A small image classifier, trained from scratch.
Training: 9000 steps, batches of 128.
Rows from expert 15 of block 3, named by matrix and row number. Rows with one number belong to one neuron. Each number is 200 + 40 x the weight over the matrix's rms, rounded and kept within 0 to 999. All counts start at 0.
# gate: expert gate (model.blocks.3.mlp.gate, 16x48x192), inputs 0-191
# up: expert up (model.blocks.3.mlp.up, 16x48x192), inputs 0-191
# down: expert down (model.blocks.3.mlp.down, 16x192x48, transposed), outputs 0-191
gate.14,200,200,200,200,200,200,200,200,200,200,200,200,200,200,200,200,200,200,200,200,200,200,200,200,200,200,200,200,200,200,200,200,200,200,200,200,200,200,200,200,200,200,200,200,200,200,200,200,200,200,200,200,200,200,200,200,200,200,200,200,201,200,200,200,200,200,200,200,200,200,200,200,200,200,200,200,200,203,194,200,200,200,200,200,200,200,200,200,200,200,200,200,200,200,200,200,200,200,200,34,200,201,200,200,200,200,200,200,200,200,200,200,200,200,200,200,200,200,200,200,200,200,200,200,200,200,200,200,200,200,200,200,200,200,200,200,200,200,200,200,200,200,200,200,200,200,200,200,200,200,200,200,200,200,200,200,200,200,200,200,200,250,200,200,200,200,200,200,201,200,200,200,200,200,192,200,200,200,200,200,200,200,201,200,200,200,200,200,200,200,200,200
up.14,200,200,200,200,200,200,200,200,200,200,200,200,200,200,200,200,200,200,200,200,200,200,200,200,200,200,161,200,200,200,200,200,198,200,200,200,200,201,200,200,200,200,200,200,200,200,200,200,200,200,201,201,200,200,200,200,200,200,200,200,197,200,200,200,200,200,200,200,200,200,200,200,200,200,200,200,200,199,209,200,200,200,200,200,200,200,200,200,198,200,200,200,200,200,200,200,200,198,200,318,200,199,200,200,200,200,200,200,200,200,200,200,200,200,200,200,200,200,200,200,200,200,200,200,200,200,200,200,200,200,200,200,200,200,201,199,200,200,200,200,200,200,200,200,201,200,200,200,200,200,200,200,200,200,201,200,204,200,200,200,200,184,200,200,200,200,200,200,200,200,197,200,200,200,201,200,200,200,200,200,200,200,200,200,200,200,200,200,198,200,200,200
down.14,200,200,200,200,200,200,200,200,200,200,200,200,0,200,200,200,200,200,200,200,200,200,200,200,200,200,200,200,200,200,200,200,200,200,200,200,200,200,200,200,200,200,200,200,200,200,200,200,68,200,200,200,200,200,200,200,200,200,200,200,163,200,200,200,180,200,200,200,200,200,200,200,200,200,202,200,200,40,186,200,200,200,200,200,200,200,200,200,200,200,200,200,200,200,200,200,200,200,200,147,200,203,200,200,200,200,200,200,200,200,200,200,200,200,200,403,200,200,200,200,200,200,200,200,200,200,200,200,200,200,200,200,200,200,200,200,200,200,304,200,200,200,200,200,200,200,200,200,200,200,200,200,200,200,205,200,200,200,200,200,200,200,200,200,200,200,0,200,200,200,200,200,200,200,200,200,200,200,200,200,200,200,200,343,200,0,200,200,200,200,200,200
gate.15,200,200,193,200,200,200,200,200,200,200,200,200,200,200,200,200,200,0,200,200,195,200,200,200,200,200,200,200,200,200,200,200,233,200,176,200,200,200,200,200,418,200,200,200,200,200,200,196,229,200,201,198,200,200,200,200,200,200,200,200,204,200,192,200,211,200,200,200,200,200,200,200,200,200,200,200,200,147,196,200,200,200,200,200,200,200,200,200,201,200,200,200,200,200,221,200,211,189,200,200,200,189,215,200,200,200,200,200,200,200,200,200,200,200,195,215,200,200,200,200,200,200,200,200,200,212,200,192,200,200,200,200,211,200,200,220,200,200,200,200,200,200,200,200,181,200,200,201,200,200,200,200,200,200,152,198,172,200,200,200,200,200,239,200,200,200,200,204,261,153,201,230,200,200,201,200,200,200,200,200,200,200,31,200,200,200,200,200,239,200,200,200
up.15,200,200,170,200,200,200,200,200,200,200,200,200,200,200,200,200,200,616,200,200,202,200,200,200,200,200,200,200,200,200,200,200,195,200,266,200,200,200,200,200,18,200,200,200,200,200,200,204,204,200,86,187,200,200,200,200,200,200,200,200,186,200,204,200,203,200,200,200,200,200,200,201,200,200,200,200,200,222,201,200,200,200,200,200,200,200,200,200,199,201,200,200,200,200,200,200,189,569,200,201,200,210,206,200,200,200,200,200,200,200,200,200,200,200,250,170,200,200,200,200,200,200,200,198,200,209,200,208,200,200,200,198,199,200,200,197,200,200,200,200,200,200,200,200,217,200,200,204,200,200,200,200,200,200,200,191,221,200,200,200,200,200,305,200,200,200,200,198,182,193,186,202,200,200,200,200,200,200,200,200,200,200,218,200,200,200,200,200,310,200,200,200
down.15,190,218,288,200,200,200,200,200,200,364,200,200,243,200,193,311,201,200,200,200,200,200,189,200,151,200,69,187,200,200,200,200,187,200,200,200,200,200,200,200,166,199,200,200,200,200,200,200,182,200,39,200,200,220,194,200,200,200,200,200,213,200,177,200,226,200,200,200,200,200,200,200,200,201,187,200,197,241,190,200,200,228,201,200,200,197,200,200,188,206,200,200,200,200,215,200,275,200,200,206,200,190,29,200,183,200,200,200,200,200,200,206,200,200,262,207,200,200,200,200,205,184,200,200,200,0,200,200,200,200,200,200,221,200,195,200,200,200,245,200,200,200,200,201,407,223,200,196,200,185,200,200,200,200,272,370,200,200,200,200,197,200,200,196,200,200,228,150,200,200,200,200,200,200,200,200,200,200,200,200,200,200,200,202,200,177,200,200,370,192,200,200
gate.16,200,200,185,200,200,200,200,200,200,200,200,200,199,200,200,200,200,221,200,200,412,200,200,200,200,200,207,200,200,200,200,200,206,200,181,200,200,200,200,200,220,200,200,200,200,200,200,200,216,200,77,207,200,200,200,200,200,200,200,200,165,200,170,200,220,200,200,200,200,200,200,200,200,200,200,200,200,0,204,200,200,200,200,200,200,200,200,200,200,200,200,200,200,200,452,200,192,224,200,201,200,193,144,200,200,200,200,200,200,200,200,200,200,200,180,547,200,200,200,200,200,200,200,201,200,282,200,200,200,200,200,199,200,200,198,252,200,200,200,200,200,200,200,200,287,200,200,277,200,200,200,200,200,200,212,323,161,200,200,200,200,200,243,200,200,200,200,191,209,0,195,231,200,200,201,200,200,200,200,200,200,200,225,201,200,200,200,200,176,200,200,200
up.16,200,200,110,200,200,200,200,200,200,200,200,200,200,200,200,200,200,180,200,200,175,200,200,200,200,200,201,200,200,200,200,200,379,200,0,200,200,200,200,200,144,200,200,200,200,200,200,200,203,200,149,59,200,200,200,200,200,200,200,200,199,200,223,200,0,200,200,200,200,200,200,200,200,200,200,200,200,183,231,200,200,200,200,200,200,200,200,200,204,200,200,200,200,200,131,200,199,0,200,200,200,208,287,200,200,200,200,200,200,200,200,200,200,200,211,150,200,200,200,200,200,200,200,199,200,195,200,208,200,200,200,200,200,200,196,202,200,200,200,200,200,200,200,200,205,200,200,272,200,200,200,200,200,200,199,259,208,200,200,200,200,200,286,200,200,200,200,199,58,91,65,238,200,200,192,200,200,200,200,200,200,200,197,201,200,200,200,200,210,200,200,200
down.16,195,191,307,200,200,200,200,200,200,238,200,200,90,200,213,189,201,200,200,200,200,200,308,200,33,200,240,206,200,200,200,200,194,200,200,200,200,200,200,200,220,185,200,200,200,200,200,200,241,200,197,200,200,169,202,200,200,200,200,200,171,200,40,200,147,200,200,200,200,200,200,200,200,199,185,200,209,197,260,200,200,213,200,200,207,197,200,200,455,194,200,200,200,200,0,200,92,200,200,210,200,112,99,200,119,200,200,200,200,200,200,193,200,200,83,265,200,200,200,200,195,206,200,200,200,69,200,201,200,200,200,200,189,200,200,200,200,200,191,200,200,200,200,200,129,209,200,201,200,206,200,200,200,200,149,203,200,200,200,200,197,200,200,200,200,200,184,145,200,200,200,200,200,200,200,200,200,200,200,200,200,200,200,281,200,198,200,200,273,288,200,200
gate.17,200,200,103,200,200,200,200,200,200,200,200,200,200,200,200,200,200,200,200,200,79,200,200,200,200,200,173,200,200,200,200,200,0,200,199,200,200,200,200,200,168,200,200,200,200,200,200,200,261,200,269,197,200,200,200,200,200,200,200,200,279,200,214,200,140,200,200,200,200,200,200,200,200,200,200,200,200,198,32,200,200,200,200,200,200,200,200,200,207,198,200,200,200,200,409,200,200,178,200,195,200,202,223,200,200,200,200,200,200,200,200,200,200,200,198,192,200,200,200,200,200,200,200,200,200,185,200,199,200,200,200,202,200,200,193,136,200,200,200,200,200,200,200,200,220,200,200,447,200,200,200,200,200,200,197,222,202,200,200,200,200,200,657,200,200,200,200,184,180,212,158,185,200,200,180,200,200,200,200,200,200,200,227,215,200,200,200,200,191,200,200,200
up.17,200,200,507,200,200,200,200,200,200,200,200,200,200,200,200,200,200,172,200,200,213,200,200,200,200,200,182,203,200,200,200,200,3,200,183,200,200,200,200,200,272,200,200,200,200,200,200,200,285,200,497,264,200,200,200,200,200,200,200,200,194,200,209,200,234,200,200,200,200,200,200,199,200,200,200,200,201,323,53,200,200,200,200,200,200,200,200,200,200,198,200,200,200,200,218,200,201,26,200,181,200,203,223,200,200,200,200,200,200,200,200,200,200,200,216,205,200,200,200,200,200,200,200,200,200,119,198,198,200,200,200,206,200,200,200,199,200,200,200,200,200,200,200,200,201,200,200,200,200,200,200,200,200,200,198,202,188,200,200,200,200,208,406,200,200,200,200,194,217,139,176,194,200,200,185,200,200,200,200,200,200,200,202,219,200,200,200,200,152,200,200,200
down.17,257,211,197,200,200,200,200,200,200,617,200,200,201,200,195,226,201,200,200,200,200,200,218,200,133,200,239,202,200,200,200,200,347,200,200,200,200,200,200,200,236,170,200,200,200,201,195,200,218,200,332,200,200,214,186,198,200,200,200,200,60,200,232,200,224,200,200,200,200,200,200,200,200,200,213,200,245,274,377,200,200,157,200,200,201,83,200,200,178,239,200,200,200,200,175,200,205,200,200,206,200,186,195,200,217,200,200,200,200,200,200,226,200,200,405,175,200,200,200,200,89,215,200,200,200,211,200,200,200,200,200,200,237,200,200,200,200,200,219,200,200,200,200,200,0,200,200,171,200,200,200,200,200,200,182,259,200,200,200,200,203,200,200,171,200,200,192,201,200,200,200,200,202,200,200,200,200,200,200,200,200,200,200,208,200,196,200,200,104,232,200,200
gate.18,200,200,224,200,200,200,200,200,200,200,200,200,200,200,198,200,200,188,200,200,151,200,199,200,200,200,200,200,200,200,200,200,72,200,216,200,200,200,200,200,177,200,200,200,200,200,200,195,221,200,164,196,200,200,200,200,200,200,200,200,204,200,149,200,0,200,200,200,200,200,200,200,200,200,200,200,200,190,193,200,200,200,200,200,200,200,200,200,200,200,200,200,200,200,999,200,200,202,200,202,200,199,36,200,200,200,200,200,200,200,200,200,200,200,316,0,200,200,200,200,200,200,200,200,200,210,199,200,200,200,200,200,203,200,200,158,200,200,200,200,200,200,200,200,192,200,200,225,200,200,200,200,200,200,197,76,205,200,200,200,200,200,322,200,200,200,200,194,247,205,197,189,200,200,201,200,200,200,200,200,200,200,201,205,200,200,200,200,191,200,200,200
up.18,200,200,201,200,200,200,200,200,200,200,200,200,200,200,199,200,200,15,200,200,182,200,200,200,201,200,192,200,200,200,200,200,187,200,182,200,200,200,200,200,69,200,200,200,200,200,200,197,191,200,173,191,200,200,200,200,200,200,200,200,227,200,185,200,0,200,200,200,200,200,200,200,200,200,200,200,200,185,196,200,200,200,200,200,200,200,200,200,199,199,200,200,200,200,250,200,203,187,200,210,200,206,235,200,200,200,200,200,200,200,200,200,200,200,193,176,200,200,200,200,200,200,200,200,200,215,200,205,200,200,200,200,201,200,200,160,200,200,200,200,200,200,200,200,182,200,200,203,200,200,200,200,200,200,194,0,201,200,200,200,200,200,132,200,200,200,200,191,200,62,202,163,200,200,200,200,200,200,200,200,200,200,203,199,200,200,200,200,223,199,200,200
down.18,250,19,56,200,200,200,200,200,200,204,200,200,281,200,214,189,200,200,200,200,200,200,301,200,208,199,190,199,200,200,200,200,197,200,200,200,200,200,200,200,317,254,200,200,200,200,200,200,171,200,206,200,200,141,250,199,200,200,200,200,103,200,196,200,205,200,200,200,200,200,200,200,200,205,204,200,72,210,201,200,200,150,200,200,201,176,200,200,300,185,200,200,200,200,219,200,177,200,200,197,200,212,75,200,151,200,200,200,200,200,200,220,200,200,415,211,200,200,200,200,256,315,200,200,200,118,200,200,200,200,200,200,200,200,207,200,200,200,184,200,200,200,200,200,451,181,200,225,200,235,200,200,200,200,335,397,200,200,200,200,201,200,200,202,200,200,222,195,200,200,200,200,200,200,200,200,200,200,200,200,200,200,200,161,200,165,200,200,168,16,200,200
gate.20,200,200,182,200,200,200,200,200,200,200,200,200,200,200,200,200,200,270,200,200,271,200,200,200,200,200,200,200,200,200,200,200,180,200,237,200,200,200,200,200,378,200,200,200,200,200,200,200,178,200,136,451,200,200,200,200,200,200,200,200,189,200,177,200,203,200,200,200,200,200,200,200,200,200,200,200,200,188,206,200,200,200,200,200,200,200,200,200,199,200,200,200,200,200,253,200,200,276,200,198,200,202,199,200,200,200,200,200,200,200,200,200,200,200,108,282,200,200,200,200,200,200,200,200,200,144,200,200,200,200,200,200,200,200,200,251,200,200,200,200,200,200,200,200,200,200,200,211,201,200,200,200,200,200,200,709,205,200,200,200,200,201,0,200,200,200,200,200,237,244,194,20,200,200,200,200,200,200,200,200,200,200,405,202,200,200,200,200,238,202,200,200
up.20,200,200,169,200,200,200,200,200,200,200,200,200,199,200,200,200,200,319,200,200,170,200,200,200,200,201,200,200,200,200,200,200,246,200,63,200,200,200,200,200,0,200,200,200,200,200,200,199,136,200,215,221,200,200,200,200,200,200,200,200,216,200,203,200,212,200,200,200,200,200,200,200,200,200,200,200,200,165,200,200,200,200,200,200,200,200,200,200,196,200,200,200,200,200,496,200,200,194,200,200,200,207,204,200,200,200,200,200,200,200,200,200,200,200,198,199,200,200,200,200,200,200,200,200,200,579,200,200,200,200,200,200,200,200,200,273,200,200,200,200,200,200,200,200,200,200,200,0,200,200,200,200,200,200,198,211,156,200,200,200,200,200,120,200,200,200,200,198,269,225,155,187,200,200,200,200,200,200,200,200,200,200,207,200,200,200,200,200,0,200,200,200
down.20,257,151,136,200,200,200,200,200,200,104,200,200,319,200,234,222,201,200,200,200,200,200,0,200,14,200,209,203,200,200,200,200,148,200,200,200,200,200,200,200,373,223,200,200,200,200,200,200,211,200,113,200,200,196,356,200,200,200,200,200,0,200,354,200,87,200,200,200,200,200,200,200,200,284,203,200,184,281,278,200,200,206,200,200,202,193,200,200,0,346,200,200,200,200,121,200,274,200,200,200,200,183,331,200,195,200,200,200,200,200,200,62,200,200,212,168,200,200,200,200,199,192,200,200,200,200,200,182,200,200,200,200,226,200,198,200,200,200,210,200,200,200,200,200,217,197,200,204,200,229,200,200,200,200,191,88,200,200,200,200,199,200,200,203,199,200,334,173,200,200,200,200,200,200,200,200,200,200,200,200,200,200,200,0,200,108,200,200,612,465,200,200
gate.21,200,200,221,200,200,200,200,200,200,200,200,200,200,200,200,200,200,198,200,200,200,200,200,200,200,200,200,200,200,200,200,200,294,200,208,200,200,200,200,200,199,200,200,200,200,200,200,201,118,200,165,156,200,200,200,200,200,200,200,200,353,200,167,200,377,200,200,200,200,200,200,200,200,200,200,200,200,231,190,200,200,200,200,200,200,200,200,200,200,201,200,200,200,200,118,200,202,219,200,199,200,204,251,200,200,200,200,200,200,200,200,200,200,200,167,0,200,200,200,200,200,200,200,201,200,564,201,200,200,200,200,200,199,200,200,85,200,200,200,200,200,200,200,200,213,200,200,199,200,200,200,200,200,200,197,373,200,200,200,200,200,200,211,200,200,200,200,201,54,361,1,202,200,200,200,200,200,200,200,200,200,200,38,201,200,200,200,200,174,202,200,200
up.21,200,200,240,200,200,200,200,200,200,200,199,200,196,200,200,200,200,191,200,200,492,200,199,201,200,200,194,200,200,200,200,200,203,200,204,200,200,200,200,200,167,200,200,200,200,200,200,199,179,200,169,249,200,200,200,198,200,200,200,200,224,200,165,200,204,200,200,200,200,200,200,200,200,200,200,200,199,207,201,200,200,201,198,200,200,200,200,200,200,198,200,200,199,200,195,200,200,255,201,206,200,200,0,200,200,200,200,200,200,200,200,200,200,200,218,196,200,200,200,200,200,200,200,200,200,222,200,200,200,200,199,200,200,200,202,172,200,200,200,200,200,200,200,200,202,200,200,545,200,200,200,200,200,200,196,0,200,200,200,200,200,203,0,200,200,200,200,200,0,230,177,175,199,200,200,200,200,200,200,200,200,200,367,200,200,200,200,200,191,202,200,200
down.21,223,207,159,200,200,200,200,200,200,101,200,200,122,200,19,199,204,200,200,200,200,200,214,200,142,200,209,192,200,200,200,200,160,200,200,200,200,200,200,200,209,0,200,200,200,200,195,200,193,200,188,200,200,224,199,200,200,200,200,200,201,200,158,200,165,200,200,200,200,200,200,200,200,225,227,200,493,489,35,200,200,170,200,200,196,199,200,200,306,207,200,200,200,200,217,200,188,200,200,33,200,211,356,200,209,200,200,200,200,200,200,203,200,200,0,294,200,200,200,200,198,195,200,200,200,196,200,202,200,200,200,200,206,200,206,200,200,200,238,200,200,200,200,200,67,313,200,74,200,201,200,200,200,200,143,150,200,200,200,200,202,200,200,198,200,200,210,179,200,200,200,200,200,200,200,200,200,200,200,200,200,200,200,198,200,227,200,200,0,202,200,200
gate.22,200,200,189,200,200,200,200,200,200,200,200,200,199,200,200,200,200,926,200,200,225,200,200,200,200,201,200,200,200,200,200,199,91,200,184,200,200,200,200,200,417,200,200,200,200,200,200,200,147,200,215,294,200,200,200,200,200,200,200,200,202,200,105,200,252,200,200,200,200,200,200,200,200,200,200,200,200,103,205,200,200,200,200,200,200,200,200,200,199,200,200,200,200,200,195,200,192,208,200,195,200,199,101,200,200,200,200,200,200,200,200,200,200,200,170,170,200,200,200,200,200,200,200,203,200,159,200,200,200,200,200,202,200,200,206,141,200,200,200,200,200,200,200,200,200,200,200,0,200,200,200,200,200,200,200,382,193,200,200,200,200,200,206,200,200,200,200,199,194,298,213,191,200,200,200,200,200,200,200,200,200,200,241,212,200,200,200,200,211,200,200,200
up.22,200,200,230,200,200,200,200,200,200,200,200,200,200,200,200,200,200,197,200,200,109,200,200,200,200,200,201,200,200,200,200,200,147,200,190,200,200,200,200,200,225,200,200,200,200,200,200,200,192,200,246,213,200,200,200,202,200,200,200,200,212,200,0,200,620,200,200,200,200,200,200,199,200,200,200,200,200,0,203,200,200,200,202,200,200,200,200,200,203,198,200,200,200,200,372,200,191,93,199,202,200,197,85,200,200,200,200,200,200,200,200,200,200,200,204,138,200,200,200,200,200,200,200,200,200,0,200,200,200,200,200,200,200,200,222,177,200,200,200,200,200,200,200,200,166,200,200,202,200,200,200,200,200,200,207,114,194,200,200,200,200,197,208,200,200,200,200,200,195,248,200,198,200,200,201,200,200,200,200,200,200,200,215,201,200,200,200,200,650,198,200,200
down.22,201,201,191,200,200,200,200,200,200,220,200,200,207,200,260,200,200,200,200,200,200,200,219,200,189,198,311,200,200,200,200,200,194,200,200,200,200,200,200,200,0,194,200,200,200,200,200,200,184,200,494,200,200,195,202,200,200,200,200,200,383,200,198,200,124,200,200,200,200,200,200,200,200,203,317,200,273,217,209,200,200,184,200,200,290,183,200,200,191,200,200,200,200,200,27,200,289,200,200,202,200,410,251,200,273,200,200,200,200,200,200,192,200,200,218,173,200,200,200,200,191,325,200,200,200,219,200,207,200,200,200,200,209,200,201,200,200,200,187,200,200,200,200,200,154,200,200,163,200,210,200,200,200,200,109,0,199,200,200,200,201,200,200,223,200,200,171,179,200,200,200,200,200,200,200,200,200,200,200,200,200,200,200,149,200,241,200,200,179,178,200,200
gate.24,200,200,202,200,200,200,200,200,200,200,200,200,196,200,200,200,200,225,200,200,195,200,200,200,200,201,199,200,200,200,200,199,237,200,227,200,200,200,200,200,130,200,200,200,200,200,200,200,376,200,42,179,200,200,200,199,200,200,200,200,193,200,114,200,680,200,200,200,200,200,200,200,200,200,200,200,200,215,184,200,200,200,199,200,200,200,200,200,196,199,200,200,199,200,219,200,200,218,200,189,200,200,418,200,200,200,200,200,200,200,200,200,200,200,268,183,200,200,200,200,200,200,200,202,200,225,200,200,200,200,200,203,199,200,199,0,200,200,200,200,200,200,200,200,223,200,200,179,200,200,200,200,200,200,193,159,180,200,200,200,200,201,258,200,200,200,200,203,254,139,180,159,200,200,199,200,200,200,200,200,200,200,203,124,200,200,200,200,476,204,200,200
up.24,200,200,401,200,200,200,200,200,200,200,200,200,200,200,200,200,200,194,200,200,208,200,200,200,200,200,200,200,200,200,200,200,7,200,25,200,200,200,200,200,197,200,200,200,200,200,200,200,167,200,194,24,200,200,200,200,200,200,200,200,201,200,200,200,174,200,200,200,200,200,200,200,200,200,200,200,200,194,213,200,200,200,200,200,200,200,200,200,200,200,200,200,200,200,669,200,200,0,200,198,200,200,300,200,200,200,200,200,200,200,200,200,200,200,190,198,200,200,200,200,200,200,200,201,200,57,200,199,200,200,200,200,200,200,200,366,200,200,200,200,200,200,200,200,200,200,200,367,200,200,200,200,200,200,200,0,191,200,200,200,200,200,558,200,200,200,200,201,184,209,153,199,200,200,200,200,200,200,200,200,200,200,229,213,200,200,200,200,164,201,200,200
down.24,173,200,178,200,200,200,200,200,200,215,200,200,18,200,205,188,200,200,200,200,200,200,148,200,679,202,203,201,200,200,200,200,239,200,200,200,200,200,200,200,0,255,200,200,200,200,201,200,123,200,0,200,200,39,196,200,200,200,200,200,286,200,186,200,250,200,200,200,200,200,200,200,200,195,327,200,264,231,209,200,200,206,200,200,209,200,200,200,234,123,200,200,200,200,73,200,178,200,200,185,200,200,69,200,248,200,200,200,200,200,200,195,200,200,162,240,200,200,200,200,250,326,200,200,200,219,200,207,200,200,200,200,176,200,196,200,200,200,196,200,200,200,200,200,143,196,200,336,200,174,200,200,200,200,206,201,200,200,200,200,206,200,200,193,200,200,195,69,200,200,200,200,200,200,200,200,200,200,200,200,200,200,200,253,200,195,200,200,387,40,200,200
gate.30,200,200,106,200,200,200,200,200,200,199,200,200,200,200,200,200,200,218,200,200,19,200,200,199,200,200,201,200,200,200,200,199,205,200,189,200,200,200,200,200,260,200,200,200,200,200,200,200,117,200,0,51,200,200,200,201,200,200,200,200,189,200,216,200,208,200,200,200,200,200,200,200,200,200,200,200,200,184,214,200,200,200,201,199,200,200,200,200,200,200,200,200,200,200,188,200,200,368,198,197,200,186,305,200,200,200,200,200,200,200,200,200,200,200,202,196,200,200,200,200,200,200,200,201,200,208,198,200,200,200,200,200,199,200,200,182,200,200,200,200,200,200,199,200,200,200,200,218,200,200,200,200,200,200,205,247,200,200,200,200,200,198,362,200,200,200,200,193,284,210,16,136,200,200,200,200,200,200,200,200,200,200,201,203,200,200,200,200,0,200,200,200
up.30,200,200,206,200,200,200,200,200,200,200,200,200,200,200,200,200,200,202,200,200,187,200,200,200,200,200,200,200,200,200,200,199,209,200,247,200,200,200,200,200,209,200,200,200,200,200,200,200,164,200,0,142,200,200,200,200,200,200,200,200,200,200,220,200,638,200,200,200,200,200,200,200,200,200,200,200,200,202,222,200,200,200,200,200,200,200,200,200,200,200,200,200,200,200,0,200,203,218,200,198,200,195,214,200,200,200,200,200,200,200,200,200,200,200,77,213,200,200,200,200,200,200,200,200,200,487,200,198,200,200,200,200,200,200,196,235,200,200,200,200,200,200,200,200,225,200,200,189,201,200,200,200,200,200,200,251,201,200,200,200,200,199,234,200,200,200,200,190,398,247,69,99,200,200,200,200,200,200,200,200,200,200,228,200,200,200,200,200,169,201,200,200
down.30,228,148,181,200,200,200,200,200,200,139,200,200,196,200,174,198,201,200,200,200,200,200,219,200,190,195,85,204,200,200,200,200,125,200,200,200,200,200,200,200,211,213,200,200,200,200,200,200,138,200,200,200,200,192,204,199,200,200,200,200,221,200,161,200,290,200,200,200,200,200,200,200,200,197,204,200,170,0,183,200,200,194,200,200,267,193,200,200,408,413,200,200,200,200,231,200,119,200,200,200,200,149,213,200,185,200,200,200,200,200,200,376,200,200,230,202,200,200,200,200,198,294,200,200,200,175,200,200,200,200,200,200,203,200,166,200,200,200,198,200,200,200,200,200,174,157,200,168,200,225,200,200,200,200,204,0,198,200,200,200,200,200,200,202,200,200,235,223,200,200,200,200,202,200,200,200,200,200,200,200,200,200,200,100,200,202,200,200,200,204,200,200
gate.31,200,200,463,200,200,200,200,200,200,200,200,200,200,200,200,200,200,440,200,200,270,200,200,200,200,200,201,200,200,200,200,200,163,200,186,200,200,200,200,200,206,200,200,200,200,200,200,199,201,200,153,236,200,200,200,200,200,200,200,200,427,200,163,200,313,200,200,200,200,200,200,200,200,200,200,200,200,200,246,200,200,200,200,200,200,200,200,200,200,200,200,200,200,200,217,200,200,223,200,204,200,200,230,200,200,200,200,200,200,200,200,200,200,200,237,193,200,200,200,200,200,200,200,200,200,0,200,199,200,200,200,200,200,200,200,196,200,200,200,200,200,200,200,200,367,200,200,505,200,200,200,200,200,200,202,172,190,200,200,200,200,200,253,200,200,200,200,193,211,196,214,229,200,200,200,200,200,200,200,200,200,200,221,199,200,200,200,200,114,200,200,200
up.31,200,200,297,200,200,200,200,200,200,201,200,200,200,200,200,200,200,210,200,200,675,200,200,201,200,202,199,200,200,200,200,200,200,200,195,200,200,200,200,200,603,200,200,200,200,200,200,199,211,200,129,207,200,200,200,199,200,200,200,200,282,200,182,200,165,200,200,200,200,200,200,200,200,200,200,200,200,182,137,200,200,201,199,201,200,200,200,200,200,200,200,200,200,200,243,200,200,205,202,205,200,202,119,200,200,200,200,200,200,200,200,200,200,200,117,205,200,200,200,200,200,200,200,200,200,62,203,200,200,200,200,200,200,200,195,0,200,200,200,200,200,200,201,200,238,200,200,223,200,200,200,200,200,200,193,25,198,200,200,200,200,202,234,200,200,200,200,446,0,154,171,190,200,200,200,200,200,200,200,200,200,200,203,200,200,200,200,200,261,203,200,200
down.31,292,174,196,200,200,200,200,200,200,184,200,200,265,200,383,201,225,200,200,200,200,200,189,200,49,199,0,201,200,200,200,200,201,200,200,200,200,200,200,200,370,410,200,200,200,200,200,200,172,200,0,200,200,199,199,200,200,200,200,200,286,200,197,200,354,200,200,200,200,200,200,200,200,199,199,200,200,145,163,200,200,179,200,200,200,167,200,200,179,167,200,200,200,200,213,200,189,200,200,177,200,204,213,200,212,200,200,200,200,200,200,46,200,200,194,222,200,200,200,200,80,190,200,200,200,426,200,199,200,200,200,200,211,200,200,200,200,200,91,200,200,200,200,200,294,207,200,98,200,205,200,200,200,200,260,394,200,200,200,200,198,200,200,211,200,200,199,108,200,200,200,200,200,200,200,200,200,200,200,200,200,200,200,312,200,165,200,200,268,141,200,200
gate.32,200,200,208,200,200,200,200,200,200,200,200,200,200,200,200,200,200,58,200,200,213,200,200,201,200,200,199,200,200,200,200,200,213,200,0,200,200,200,200,200,163,200,200,200,200,200,200,198,0,200,182,0,200,200,200,199,200,200,200,200,227,200,177,200,874,200,200,200,200,200,200,200,200,200,200,200,200,200,209,200,200,200,199,200,200,200,200,200,205,200,200,200,200,200,220,200,200,148,201,223,200,200,370,200,200,200,200,200,200,200,200,200,200,200,196,0,200,200,200,200,200,200,200,200,200,139,201,200,200,200,200,199,200,200,200,208,200,200,200,200,200,200,200,200,200,200,200,205,200,200,200,200,200,200,199,181,210,200,200,200,200,201,449,200,200,200,200,197,213,257,190,176,200,200,200,200,200,200,200,200,200,200,201,194,200,200,200,200,242,202,200,200
up.32,200,200,150,200,200,200,200,200,200,200,200,200,200,200,200,200,200,0,200,200,229,200,199,201,200,200,199,200,200,200,200,200,208,200,566,200,200,200,200,200,206,200,200,200,200,200,200,199,201,200,107,408,200,200,200,200,200,200,200,200,199,200,196,200,191,200,200,200,200,200,200,200,200,200,200,200,200,156,202,200,200,200,200,200,200,200,200,200,200,200,200,200,200,200,166,200,200,242,201,205,200,200,369,200,200,200,200,200,200,200,200,200,200,200,90,280,200,200,200,200,200,200,200,200,200,368,201,200,200,200,200,200,200,200,200,547,200,200,200,200,200,200,200,200,192,200,200,237,200,200,200,200,200,200,213,189,206,200,200,200,200,200,205,200,200,200,200,200,195,253,198,208,200,200,200,200,200,200,200,200,200,200,222,199,200,200,200,200,248,200,200,200
down.32,199,191,382,200,200,200,200,200,200,420,200,200,239,200,173,184,200,200,200,200,200,200,200,200,89,200,142,252,200,200,200,200,216,200,200,200,200,200,200,200,171,332,200,200,200,200,200,200,172,200,17,200,200,183,205,200,200,200,200,200,394,200,157,200,0,200,200,200,200,200,200,200,200,199,365,200,171,45,121,200,200,204,200,200,200,207,200,200,212,193,200,200,200,200,297,200,0,200,200,336,200,157,192,200,0,200,200,200,200,200,200,200,200,200,0,190,200,200,200,200,202,208,200,200,200,0,200,204,200,200,200,200,198,200,197,200,200,200,242,200,200,200,200,200,202,204,200,170,200,194,200,200,200,200,347,0,200,200,200,200,188,200,200,200,200,200,100,201,200,200,200,200,200,200,200,200,200,200,200,200,200,200,200,112,200,202,200,200,359,341,200,200